config.toml
time_shift_ms = 50
activation = "gelu"
fused_qkv = true
num_experts = 8
expert_mlp_ratio = 0.5
shared_expert = false
layers = 16
positions = "rope"
optimizer = "soap"
shampoo_beta = 0.95
warmup_steps = 170
Rows from block 5 of a small sound classifier, named by matrix and row number. Rows with one number within an expert belong to one neuron, the router's apart. Each number is 128 + 32 x the weight over its row's rms, rounded and kept within 0 to 255. All counts start at 0. Numbers have three digits each.
Before each expert's rows are labels from the 100 clips, of 14976, where the router gives the expert most weight on average: "strongest on" is what is common among them. Only what is clearly more common there than usual is listed. The data: short read English sentences (LibriTTS-R).
# router: router (model.blocks.5.mlp.router.weight, 8x384, trained with AdamW), inputs 256-383
# up: expert up (model.blocks.5.mlp.up, 8x192x384), inputs 256-383
# down: expert down (model.blocks.5.mlp.down, 8x384x192, transposed), outputs 256-383

# expert 7
strongest on: voice: male
router.7:118129154082145152130143140152140100099147048134124085137180130135069148134116127194154096142149144147133138194145181125173122162163138143066131175125162103155151174105164125139120149103136127131124063096115129125118148182113189127190144161090135152157100108195186194107119176136177119135053157082120149153150150150110179119153136181130138152079149155104109131171120117116123117177121
up.0:154109057135133102122154078097125068192130117096137114094101115164168150093174106122170121093096170141127080131051129136102165127118094098033145096109117139121034123106117048133080137076075127166129109121160124138145111137195127128127105086109136117101167117152124158112125121167124114114072116118136141082072088064167114146141087160074104164116079056103114141149133086101127161087164
down.0:145129161177154135119138165136154101095136119135155068132099162116122100067111137166122179142118091132159145099133137139135100069193155067094125082116127129186132112175130130120167106163126139119207189085150152068123096116043133149104132083182131122144148107138130144094153095108090100101101131089163087138156143150109128101159132108197111129123112190126120203105156139095097101115097
up.1:179077110133118115121119130118096140091127164138145143157143119123122145153137152129148162093111192112142110119131154151128103117068147163098138138152205079141113212099136174189155128166171141095123150141106135121166158083057083128128092141136122148111090158122186101137167103095078170175093156133096107157105179167080112000126162130134155104156088118115089130058147101120127098147139
down.1:091128152069074121137115146151145090187125183116141156158127076111114087178155134161083085129110088126128095069114183129074157151175107088122128106108050099099101111192159105107076138147090153168137134106133096151097138173113102157162169157103168102140161167142145149130091144152161127073110167103159159082130070132122117063075164135114115117097191173104096123121098082147129143131133
up.2:163114089132174136081131137075096127118117140104108121139135097133144173114123109172138122150158163084193042138099097018101091094154142167128104062180147116143115103119142136161181162203148110160163117101141128112124176094098154166083109151109086062110132102107163092132064155094067133152072117183157132111136132131120082162104185121171133148150103090101151148163150144136123141100136
down.2:124158107148123108170191131160154169095146154151115158154069141118139167134073114121090137088088124071151120078088122140163138080120131122107132161120103083104111150133094135081092127063158091094157112115147192147077132145112068116150165173179119125134142124136091130110060150143169112121157114088137129079143154109163142120133078111131148131126131119104159161142125136106103220080097
up.3:156137122153132174167095117092135122126090119122060089138115143110144092143155090116130186106109090126106107177113104117125138090119166159138163138082008110092136073091096149094171100119142132162097172124148101127117076109072120146121113196122137152094114140155141179073136079086068081109151133133112132145040102170092146255107089127133105150143116143133145173139136143139084097105122
down.3:098165173198119130125165130164068109126109164098156143139147138105134111047179099152147087135150135062135173132139167133121132114114118183147169146118118122151165067133059206134109149057078147155165201081114149159162132107165111110132134176216114151078125097115144094133130159103095149120116155147109145091155103136152119122143062124162160098122110139146090064091134131117109124120123
up.4:153101115124093133071117156148106140130140118116081190103102150127079167177114131148132127158179137118139173122182040100089128065082107084161136153163115151174120069129184161113121164141113130185157172107164133141104101074146099093161133082101118198122130132163222107170098167163077163128196093176154104138147171127164135109118092137153187168164189152125110064072166133097127100127164
down.4:175132138120118141106145105170126135089151138175130100054114064105135126117089074081090131099126117078082108091175136094122115118105162107106129096121160120152168070129128101120124170144106109104070074152097087144112144092114146094108180135172107108081094181138139137158172054105103142201096124084127134146132131098111150147094204176141140162157146151164159112226123145067111103145099
up.5:110156135134208133153166050115108123153114169169154101113145131128155133178168126096187142132153123132130153120081113063169090151147159130102092157103108135119090072133139151132129152113148131071143114138119087064163115131156163106134180089153119158179149107116107059171175116166050167144100160126133099169136158175132164133161102151160170106188108175140194054157174158125150059164111
down.5:117082128096121138106092152110148157136158150117135145058072148102114139125140079108135112165116110109165141121110154158142147159189077089130189052119149119157122132102186164080099185151107135147120119185112126130101119161162151083082094132127096135148112122138148114129116171171145137112220075151135097191125125085130141209150143112144122077174149153128118138153103073130098091117166
up.6:118127106068142103062114126125119140126140182155155101151134142151079122151114135131088102145197133150111135136152177159074152108173140177165102162145121163140149113114143199095100165097128164130155088168134144102131139110091157130134145118180125084081128113112118126152164145120205155161097133113120153104156119106115145078170144101144189160111150146167121104109083091103131069068077
down.6:112136101152136112163115184096147175164147118112158139160064143134135161119140115165109147119120134092096114022169128131124185145131127115096096097095132116116093150162121146061149123119113073169114136149121128132130142121184094212138095153158152157162150120228168114129069171193130125133131148125177093104094121117069143072110183212119144162167160139139112134106146130142140175145085
up.7:067097119147136133130170161172158141101132134129117119124136119103177141081163137097106162122124141198138131145148067087157112146125147120193195163216161111144127132063131120058134150125151126110114135121182151059173140178118115133109148108176115116154137130061154097111086079141073152145166104156112128097113132112090168128145142115159199123141136161154110039119141142136107057148094
down.7:153082169145148112127055170088172139137084069083142171147156071139144127149096117150130126127128135090155151110073086085140130107147087129113137118093168086096094103140127094154192121174102086195167114121115086155149113088129155189113144145095095125111149166113089136105126088093122097182068172103111158126102126076112152145043075058155101095197063146121137150121096157121141124115116
up.8:101156118121134134218112136126097196078103167125132088131098108133108136110097124081091094170174111060103105117181164083157105212118146133098113161138149120138136194145119144094105070105136121164129086127133082123143165146131097123123110097092137088130146098124090116120189073131113130087052079153159120116151168101150119135129136074106151102143078113135146130118120169131136105180169
down.8:106136150131156060108109153082149165141097109141119119123151191114136179118124127113177164144125176161133122096094098158144067084175150092134141129096147184154070152149136129160107100084109139113093168060072108093103112121147123178129160178178153169152160091091133093105110092124185160126133127139141135156115096094106124169165127166166090110138154139123179190142204111127067112133209
up.9:130179143105193145123137128138135093106124179197093131141184131147090120101109113148133153096119118094173133103148120144138130085033153112098119134176145096076148172154143098184105093091147160111115118103135139165166140106123082142087129098079114150162124128127145108126158152163053202186138138221177118123156089107101162125145097165119130161139120130120170099139101093131171101162145
down.9:118075144144119125109153127126129106118106176135090185106132119122156112152182203080135107114122102090151118121162109127130147113151181127103114161085177134124102193151169161140087119065095136109189142119136113150095147151148155208175203093158112110094167204146160124151102150103171106168176177096134141121130148120165171147079143095094061113098149155119146076112114136066178126096174
up.10:044070101136114139127162121166162073114156148192127142147074136137176127097162146104167137108090125039144085115116107125146140161121158105097159207178175082138066077118103128082126090174122162079122076148162142108164153134146132103096101122112106118070149157067069104063107049141053125154135143150172078193130096160110102074100142098156070077115094092126227219124114118155094155099163
down.10:125170129075114148183175052112090141127149156141161137120096123167177095161175127149092144148228119125144148152131185147152143154157092110163141117139150058135076118156105133086051103123114126125096154085189107103086105121134170172161134127175175106108115131155140156131055174072126128096223167152136152161110146101128127053108086118082131109076106131116184155100108137050148120116150
up.11:067098137135134117124107168131145155133206089121140146096105196165105170163113120077099104155104120085141119144158140095178132128185113131138164141097168113106128102153172131174145142102104181082162103143098151147060171133102111115122109119115164106119118120124109142131144124103139055117081105144173080134177113082167123144129171141080106126134169134130134168118106088076095166119132
down.11:082069144137113110097189129141144167116171141124071093133092093085093152142105152073142183066089112149150100098110152131124132126150141159097101075177157080138082160135159056108106093125097151099132127121137135137122111145131119129163136067075118117092100151109099147203094078178195075102166142165092118094181127117089150151085115159127124153122150085079179221138199130133164109128162
up.12:213084134140155125156146135115162141123097113128146134116100120113160103082195150109061115089089150076183182163129092110090077173136121151154169178164122106127136096159126104070123148083090147162106076127097101170098098146183142127125082098214057091096160136122104117096151100133051164129150113134146116098078144131115094174087112057127152112117140131089154164146089089131124140151126
down.12:128131090122179140101118147118103142132166137167119073151149154118100078118073134073177087106151123158144150160177145131131180108108142116113145119132151110160080142097123161158195110179158135166117145057159162095130123130132107107096130120146178152102188118101076127137124139119109087135105151176164160135119127158123146093160138145087156133081104079121178165103129082140205192111120
up.13:134147130065106071095097095189102064125143124155104157126055131120091165148106161121161131132115135175104136067099085094121114058096170079081087128140192222143106130121118141100053113147147108111179136146097203120125095124160107143151122117187073188158123163154093137088174127079127132157138130179129140095113157128200169174149142122149108125153076108112136114214170076106157125128111
down.13:136075100149105128172147112073166100152094188151105078070078125116130078143110153046120103138141117112157099073180121085149155147113133147114095179120130076114144102169146100135135130129124152137100103119156157147122130155084124139141169100100148111105137151133154093107078132088099137158091089120151161152147153164102175072034052098145180174098115155123044156148107100121178146134162
up.14:148108137099095100094105090137137077137078150091135155141123154138115140128147123152124118148145117132136077133200155074111124111136097128090120093207139103127133082048117099160157111060133124135106174095154117125129142125117089135127138084186061087108158121134078130111131203125110142114082120117098162103140154123122172069075133115092104171060121075092076131122162165145073132122161
down.14:121151125164161171114123129116145131104105082109138140165172143075103136080108116144150134099117172090143127131169154083139118180124069130117083172114129134126112142113160113123121097081108078106128117154173094161159112116125114173124161175114171133118122170126153142141146135140107109078144070170167108143065116168172081123211101102152137126196086139133127231118152113126080074119157
up.15:165122144108132165083184089152099161144149095099113162067142210147171179098107117130129122130151148170158152110106174094120146087126126097109115149177148149170139136094106097147132140132105163107152112146135152147174148155162129122103161107158130186114100115127133081130185103126123122134135139086185087104068114149137172049152127122144099147203123127112071091104193121136096110127145
down.15:095136135150149100075117160153118133126183121090105198064114121099118112161162110147134139138149005132157061082161137151115140152101138149099126099081121167133116108152139123145152145149083130103150115192082130153108201166143125092157143132143081115123156099134082159132191124087156146137094105132128111137049147094112141087121117144129184152123148154126119109101074122095107096118094

# expert 2
strongest on: voice: female
router.2:134102105081117068133095111137179156131077131154173146099102117117143157116081130123099105099146081155102038119170151163169089106108155065166136073162109108124158090099122108130132156137110120140125152141101129120143139109113083196098119119132124083080147110063085119175153118091133113130149133115123133121076115073125113152097121118134082143136102061101131113087169156159106116116137
up.0:101140107110110150174184123120163155108154093126121158112105115140151144107152164138161154132063119126116119072189094117103151134181182100104111149112121141133124166165131108091157158105185088159098146160076127129164109109123120137152169086208114117136082152095098163162093123132060110103171080118148183149105101119055046182122134133130166165077138123144105163146080108220144129166123
down.0:178150126133119082187120102094078170122089135156075099146145167115157150166097124125105103076121111150137082159140130122079128131131124171119141124101170070106170156182094090109086152142098159146137148083121092130097193155089142139168171121162145076098147135160129114069134174128134156112118109110160167130172096104077165159129086148168124122131135168113109074128189076147088133033146
up.1:122113130085125103157116102096125057124145117180111125095142147134176142116106210116149131151121122124124130111097138066125108173115135075122154115118114124115139104135077111116154101128134078090122150140091150131158125182142096165098145147164085129202099120096148095121157148112123098126134074122179132140169137159133102125123136148150073152100121172125102105087131148164108176160131
down.1:177110184152134116126151124097130053084114144103135129093106113088103160171123110180135106120150205080104095139154089110098119110167131092115089156162121184099191139107117112126126165140092136153142135144174127092170108152077141116090145152133115117181136103125130096130155185147102187161070087132134136156093147086179121145176138135105175170119107135199183099085090074111138140079180
up.2:137154147134132114098183127108115105164158142094101146064123122083068159133162116135086122174163113115131140161118136074123086117131150084087175147115144128112193095100117145144173067119058155081119146128138154102173144100169103150120122165215111057067142146061202110124139155033082188127123123154162154102143096155168183162179098062137110115172190177165177178147119157092163139175107
down.2:119128148156158140085140166138097095153068117197126158115137105118150116155093100106112080189072132087187113142142152146131070135096097153104168145132102148142114085093125074161086116117199103123116085157119144118100136126114116121134078123104091095122107181094093084094142178160111102125155112186101142177147145165130093125123147142067083152149164168151105073092204148065161154131140
up.3:145098138099096157130152129084139168148068135168111150135164162141151117134108105179093096116162172130128150116110098087104143107106133133147052105104154141105141079153166174094148141155046125099162137111159120086127121120135146168128152136113158181078153132166129164099128148144111088197132145112066108148124130120146108112164084172122150170056121132105113156213091086142124110102133
down.3:172164099155205086136179113133092103158146126145169095125092120126118126077136131088105149144081150101121096096175155154132095112134145109144119130170117149115085140104089114132139134117123128128145080076134098138089152119147100106116152067150187127100147160131122127143084192104159183083133112117145151080155090124143110112146153190129097048115119188044131090133121165119135129104110
up.4:164157136136100196130155186102115096109138105167178119136161092156149141197129119114147074114127126128075119139103142102155155115167121109087121139170149163165093082134114135135123149136140113086171137105143173081169139124151165192208133084110141113131117105108091089148116143158137088162114092139137125142144163122165140166077139108192118209088159158111174091108092163155080174156143
down.4:163109120147160093122160081151128168122154165089208187109111101083103145143109163145130107142150069151131095106091137119164133096088116146076115125119129153126103173123142091099139127128151145128082133150125116108153197164179115116168084128081122084082202141175092121116153148118170111130097161116076148157144152099134149095142131119085154156166087096076129125109137112110156139172152
up.5:077115085094109180166165175124201128092072173101176118050088125194127103076117151174104180109173099124129139138088114121129126094107141109133140130097207182130110167097139136139094158080117133093132158150157096093026140100157115102161164113098109185142046152138105055137125110116093113105113161109104124082089129168169136112157131137147135110081073158108129128132118097106122094098126
down.5:138209117200130120159085124122133098079136120120131220106103132180149130166131135123078162169107169126127056158142120158135139190159143078101173155124120116123091180183182091112102171164190153100165136154139149160143114116137154115125136102077143102112112145152154188115108152114076141150130162135136093144044168161115144105155201130112128101096067141087126108191143078119117057117181
up.6:102105177131158140142143110128087174152165093114115073142161179132177102104144136134151129149104118113106054193148186184147156102163073132105127145129133145073141131101075073184133091090080192203114113104137147133107128105077185139124118082149070137107114164047095102137135169136116141165133150117115122120122130124160146104178119173127084160089136101107063148092125133151074095156108
down.6:145159127150141131115151121114130139113121139110116102135145177143159158144120108149148135134214165079161125100176167166115053193075127082105151092082155137112120138135159147170107147125076144156205081138161088168142125192136219095144061172176156111149131151068124147142112135168154078146092164129141112130162127102198072141136097109153111119113095091155153131118179113122161106126173
up.7:137137161152062109113097148101111160169158114110160180135100146161148101144130153085025096127155152129140151126075091128103153094098120107121174097125175137141099102118148125120140123078140099117146118124103159148125092164097087130072179173100106082116169120148093113138052113139137100162178124053150162171154144145104142121091111112133140102135088151136092137112118084076114190148090
down.7:120111158121142126125101137149107141152139109153112140087098144153110087166143152102163121112145176092101099148133076084082123072114121172138168138170100126198077189125157131124147077127114144148194087134065178153094106133122126163145214119137123163103077106118199163069158156125132118129165147126191130100106206126128144126087127076098109111103115157245172127115101119128130153120180
up.8:195095179171160101056168141137069117138118139113129153129131167158119140121078123156174138171082158135124138170110136128128147121139109139171111098098074119096158102191105166114134120130098118188106192121147108065173128154107070124074096070086140141179109093085148093151104121146088107151139152129153132124095133151135102099124144137097113120109130088149143101219108185110137098096153
down.8:084139137111162145097127170157159168159131066104099095156096119089108114130081073101069146103149123100071186146113143089090067173126124045125114127145129148143118146092164125176152188145149169126121155160155185147124084154114159121108117155095177105200134107121155115125206116157180105124098161096118111111052101097085192154115098109141134155141102152074118114139145168156072110156103
up.9:131122086171110102145122121065164120146106165118143133116150140068149091220136113128132153107101160093114123118182126188158168107122110054129104173186109097156125149132131128174132133136106096122099125094142136211081099101134161114168127146130116124115087077213131150135111081090115152136124133182140116129128061128085149148111159145152121082158202124158134119144142145093121136092116
down.9:130102105166150177147104156090054180117146063124132127079106134115108089141176180095193110151124165110147121134138157108111178138097123184139135119104166181167176109134126085144104172106155152151040180145152157149162093081082086076150097161131109120074135132109102084069113080125151180140124132134124106091103109130172124077090131059168101151173148141154131147127106061148152160147106
up.10:097136131192062161076125153133192108070122085141132092171141180166084095184122080103115113132073124146099166083094149102172122094096135188138170093116148108104172146123113173101087121061129071107128149125103149166121120153129135158051123139125144089142158126099089119146150133147161132097200118109126163158111106114133160187119135085073092092120136079112111157139142115154115124132134
down.10:090140096129087115125133121115118073125137148092095148122093102163152189116111178110100129100096142160122104176057148167081114129173169100140101142127080077132117070150087133061123087189127120152137126115097120146063159170125161095140137159074119186101066120135132151134090135152150130113135108104073071072160125131109140163177155132145164123168192151118109090101137099114127145103141
up.11:143064085099181169087117182112135179134094112100103106058136147122161165145111165121073101112131077132146139110107099107174095104123128081109145125108115093117114074155113127154115140139099079149092130133133151117088136122149098098157130154121146139089074081178160147065111126144058169110102106095101126162154085098121110100112076093156124116158141134156137159116124134178066171136117
down.11:170124105145186130136137152110146036088142108149118173096121100070138134167130118138133110150126133100174108167052135084118152138135153168109146141091167155094117150116164165136062140110156148122143101106078167085210087073153106173152174086080126136116143136159124105150165116084167155125154125115106153110131123099142136130097116161120080116182135138114111165129119166104145147141135
up.12:124138150125137161135146127149116144103082117081118112108134087115115130170114082110121127109181085143174151099113194135165168089152108168112055164150212151137139215123135127170100200139115139149107124133157151105062148105086154125115109146091152169146143132163164174112122142101183108171048149089114087072128116123118112069134093112160164148121134083121175143115143068079103105143131
down.12:104107111085085103118134116070107097145138078154121192135108160077072136120182080101126158059097144171095170119078138104113167143150105151103091103065140122070135119140130114210159121090135157040128167122112072139026153144107145137170110133119141173097150139165157162154115127075114109161137177160171127140048157086104098138104131186128086067135089074184139136140124158205095092086104
up.13:191104155073100079179145129255114079154130093112132110118069109141093175114093114192105090171149102141147121102135132113108133097180151159107119119159130158065129171101134131141174140174161134158129134115134152088152155106148093150107084150143235079119192137149165070131148138131118049120137107135138111147144144161091132166095122106099077101136190155181115109075133130083138118184115
down.13:137123108159125131082175135133165086175107125102136118106073128184086108075113172127143065116193104159083135104094183153085140090103130120064116155103128105138133114142137170157175089134133085183135079128127115154124140090193121079122208100121114132131145092103134121106103143139166153117109101121138172097111103060064109094129134080185126122125155154070131186117178131114186146187133
up.14:113136148130138102092122156137121081151064092185127101111093142127124196127146123174145169153179144081129145107133121066112137123124121177135094110106170180074130090097149085153187155110120156152130158120123106185124097163153146120085131176126096084153147144216131135148097131169137170097092155110133175145127118121191079109127092131124129137145135109094091096093166133139124133162113
down.14:125098065102135081145093114105171107139150182143134150179146127095117140094068064119087129116110095143173103156128180155154090187104105121145135123139124178116106105142173168181144154192119159114092116134106161145096095143076161102126153103139159142114095126160148167172157123098140119107123100110141086160155108139152127160113110116119122052133142065098146074080108176164143111084126
up.15:159122175127148105096100162125114154168187117151152099139079164162133160168090110187076132150173113132179176147103110121109120205116127106189163093139177174113136133123085110099197114141068191087053166099098126092171090148165137110103083067132115089136149158073131068143115128111065144134202116117094114186116146150148175120128136063137090143190082189175125132104122149106124141160070
down.15:121113139123132083093115190114095079174200122166093109120091154131134125084137075088125100094108103143126150081151148090096144183072174136125140154127116108142103155152135110124171125083096130089133090106126156147177082120152119129122124153131150129113069145169067165086083073080154114039115120152125118152087150163123191171123116183103198142120150137138109141104090139120129120152160

# expert 0
strongest on: voice: female
router.0:078072119127148157138135198127171107125154120117087139118106117101128105154087172127106133171182099192189161181170158184118110117133127153116169142154062160140169128159124165130147135126144125132131090064157142108154122156133170171128114179147141091208093124079088093133096139119176074168130199090117170178183114187143164183124149129144100100167101092130145118172121158179166144123136
up.0:140059152145131136083131095164115171115098111136161136124122117175147144150069068152153185153133122101170160207150137106125129089173107108086087127170150139113104114137080065125121126100151128131162116112134137194130195142111136117079130116118148153110126040129153137107133146120139092139117097167105111249148107116146186102173161120105111116077086112148072072112143109110091137202109
down.0:144143105131087101143147112082097140177056147120120168097138121159117115114167111142145146103130077127189133100143173210187090164167131175126156117141192137136150150178116123129182181132144138095097137104167145103098139105098117162089106120174131166092111116141096043102169163162139108145110110080163087136095139148160070062116162078143160146136139141140210130117095125129173140097127
up.1:118126159156104141107074126174128157145102121128144145188191126114114139107140161105113191189142137134159095088099134082147114110168051107148087152117154199122113171132143083154148107108149082146121152115127140145125117148158088081199180094089156082141098165072104099131134081158142111141173168153127107191076105127140125110106157139170107092151150157152089157107119157128075151137120
down.1:153141107189097149155141190151117178176183151153093153118176149149114188133154178133165112138139115106116106127133139136149160155142096139081128121053110147146160108105142177132144115183114189157129066187118138097130165107115171119107115171120138146159129113145196101129072169146068108147112053116098107140182128095091097188140077134120111139148114163165074141117161164126133125148132
up.2:164131112122150103140132149111151133075113101149202127116110164169083138138125134211137175107121122134164069108144121104126138139110177108121145133219173142098213122121106110088147130129123089122076162123154145132104112147110147172135145113120120131145070113166183166153158150121128121175151075145123127153099118142119204064102151131112133080161066152144092109163129132125104046053103
down.2:188098081122126115183159179122095123129090161161187155126119101117155094132119153113128089141135138207144123052127136129094187128149133116166156109118117144114054129164098087159049085213090214167110100113103074134149122097118155124138072113169145139114150181108108191164111157163171139163073192134162121124169161179107128141157131153093108124155173112116124106099110091140115224133142
up.3:137140128136118104119091121124087192133172116081081124114175118112149088183123109086068110165128113131174148199143094160147118120143092147082131086091079152128112098089102081155135106130135153152127098089144177054127122162146134145069124125139122091078096162102104053124136162140074064139154129062142072151113150125139104134102142100105088121126117170126128175071156156086115169132142
down.3:122117127079043143091117077144156112107128119170145114199107118146137164118091090161123167124151145148141107102141116103186146140138118119145123194165100092155185168072172114111110182149134138122157089126085092136184104112123097125091126116134162082110129093114132164126089072117136092141194139133152119160113114097142161066189109183105130098087121121134160105138106100127125102129118
up.4:107150120087141112093113087165142156175131093138121154112119119122123115099139165139149123116098113140107098102101129091155076146208111133123122114125124065136124164141050076137167097105069160148164124140143159166093139072153084115140128100132195126139201147153154138151116162159104154092111192184133136180088085150140140088098153116137103135133169149099155160109089092182128124158141
down.4:115154056148120165139124088119093113098083152147138105139250132106102188128185096130176143138196075157140169129143080146147075156135140103199067159183136137127127119130127143105139130144131159138180123136149135178145140165150195102081120108130105116113105049103131097159148098170090120124102099167156121086105116142157134061108094145126134146134156109146153134222097158070153138088171
up.5:137109156091056167196110115170126123112119141149157155144136101057177119124099122125149137128147083096070137102194064121150080096096097094136094201047148158136130135130116153146158103098167166127120170142115132124176097087186122132114144132099069088162155150090140158126086151114099093093165118115175162137083163167116119170149095138095125088127151080130136170100126098110087152079117
down.5:181129181135147129130122110143155147149080167083114108154115125163116141136185132123092129128103154179122067140142136127142119137048135122167172079111079110138202144121121104166109172112156076161163088138159130151137156147158132096137124193159173124091106131088124089172133147176210040129133152094098154117155106121128109178102118216122126115106142152092184040141195116217068055114104
up.6:095137092106134058137094171153100093126124156094127147100135133136082164115153106161122067139113123142111184088098131130119122134192140106147153141141130152129093170174142211145124127133116167158160101210134159170137112133104079156150095104123139123159161131147138152131074155169152131096119113125089077121146131140125057105149153103062156163139182149081152145149135106088108153122138
down.6:123073090090096163103142142116116062164149146090136157071088118131122099124136092233120189130135092127069146143159082150117194121129118152130103092107087112102158151133161113092152116145100135147123178097158104160171057189182146154036102140189094140136157129126155124145167105171126106080105149101114173152139111126103087118158083188147154100152134135095114149154141127124141112119148
up.7:114133137144112104069145077144067136105128163119117147093130133134170151193133050160159076158088133112138073078115112168138134124125173116137135126164133114136108172118141119149101070103101165079088105116213125151094139114058154152137142105129079128108152153120124151095102048106046114120157106180173095171138123174184071126102122091100186102119099106053160159158114139142119105140092
down.7:182162114142131140156125162086131192094173129133118160129219149173147086162090187154106176162104190164111124164083127107073168134148089152107162153161150074142090154098102165126181134115084137143159140099161110179139117181199110084153131121092144091052178166110146138096136099151115181133209095133136126096088147106179134141075087116109128164154111096147152120174174084109110128143163
up.8:190148166081026133106148066144132126106127109124126135152112113110126139083147118199135148076117107107160114128115108126089134173061146109166118106142172154148177140118125101142146147147089103174119119082110114107170144129126192147130168164152084131145097106100147076186138138146164098179051222143187130076093057017134141111169091139149131101099132103121119141122146142144184147155109
down.8:085125160144193126176147158129072118159134131138128150157055148126150076148163128048125128163173186115119134084143141148130154125150119137164125110129167103159186149061126176130125133075151122201075175135124104117138199074160126112137129107116134142104129091114078113189063108112072178096152107146172127196136123127113155142135126091138156114137087141125151130156129107175136148151119
up.9:139142127117106138131134134140127116183100140103150164143088125133085029142137157049136161122126055126124126074135154140070180154174124112141106111139095096112112112097126172104118112121105111152163094092159161204116154137187103087101138082189195031152112137096111175133108097114167135097184114185166161126149108151164115165093211095135144068104075160121121096090141115098151122108102
down.9:125136079171111148099154136122138159141095151129088137145143187143110138126149099173139101129117196082138122166128164108132145141148102126100122107168146122102105149149148118139109179140107175109143154094124127126157131096147138151151108160104172116104083138125121129120173117084093147178131136108114164142122108091114100244094162160157086198211098090140128087111127126123119139174111
up.10:139085137161168124174132194161154147161154124190135085116202132141129136156145143139128156097110161128111134116133116059127093104137114071184094095089134113116115164090150059160118099112075120140125148103145106106155110110108163098121099164110141087154126124120128097131122186161134143086066109133109111115196136084157132181163175123128117139098108077161141170181116128169114104137067
down.10:084089156061116142147136143136210134109099120093124144166101157126133149140104154110119119111131112122140138118120154167140097129097128079118111082120096134161156142108102116139103130084156121099175070125111142125136172078042139148131152137149117086179081084100103175102111089097144098145177157102164135115124120093153153140098081134134163094111086136114146090104146123136137084116136
up.11:157136123101125117161100126111128104148124097183096097137134121120132120174192100122159145130172120169097183057090086125191146154109136180134168132123099119096132146125143096112077177065116159146152165128090125140173144086159163112066110171078130116154104105180148138163082119163114118144126187175104094097180118102160087214151114212116125194184125110142180122169138146115170153031087
down.11:111073170103125146153124113118153140121128147125092104134139132160095134135149123142110123157113148115132128100089137118071100119093142099131122105169169136116179043109175116160208159161106095139096062125184162145122143103124085147175109119155105118131140145127152115101175142171156126083117128082102139076190051160080077188103131108104182136095119168118135133135132119130146118152135
up.12:079143088126093120128151135142147097119090149128129145154091123053049072126161091132131119100107095152101054105116148125158083099107102143123131153114089134114084131109191178108078129134064115128176070093136159108128178109098124123186128096193160109151140153190110114107141147146164122088088086103100110172126117087132106225115121056159166075167167140116189156158113132115146145064128
down.12:142072149133135176099098152147112094067126052094103109127120135137137110117177094153094140125181183076134117141159138080151125168153137084162142154165112116111101139129145096083125182093107128135110118124141111158100135144139083143087071148151211053174202149119143123106128121118088105052129116158118164120131087158133211183117116118102074143137153111137121137101155086081167089140124
up.13:104209106108142100160099174130168145086148165090138109084114159126055189136167164169088139167166182168147133106155195107161078143117164164091122116141118147137102146095116190107125119107159161114145090144131113149117158157131104141131172104137075140110042145090132131178129176132134137117119108082118117131108202171111119060152115136120177136124168114184046107130086143106127112127127
down.13:118100164117098137138100132163162099119097168149100099150000082090117051113095100132127112095136128104099047105120161126082206130174201123146157112072155114104126128155111152163175175166144115158131156106126140131097141120137125163123063150094154101109128215186084187096141117163155170132121176148084164036150152154143126184119176119181081142164108083142120136106166092143025123105109
up.14:121125215065091134151096118131106108139179122186104118134163137142118094120116122126139102068091169120150059140116128153119089104107121085163104089165120101116080091099095131137180092160134117178078115162126148106117114142123100135161164093124070184116137125097146144130073166124064143128092172158120117112137124063184110149132120106097160151178152160126115088171135113172131140210203
down.14:085220076174157174089187114169149146095114156170136098163124116170167122155170158086122121132155138093181222107124147101084142057132140155110183163128106147107149162137169098147120092122148151104140122096142103115127099106113132131121115141182104175131093180117110153148152131148109138159101151149117153164120185172097116107183152188133107116110107112108127175087085120149120105059153
up.15:165101096069109145139110180089147153171149094153139124126136147121125166158136183116111113113117131144157190193125157122177065162171145114149054090189106155191120109135137114147119073091133105180099149125132125137153126125130124136130101168140197205129127144135111136112075143085159152151098101064089069108158121078199051076149180170101161170073103123183144118059063095153138137184040
down.15:123162195091141219150071115159161107095113164148126162159117099131146137164093090089137082130162098105126104149209159136114110101110167105131093112144134052086147123104143154092116179136109148160096089090094173089132158157151151115123116089186131094060093118183105141096141127112138166128189145141142136094104166143161132152148108153120123104091148112131137103106102114146120083101141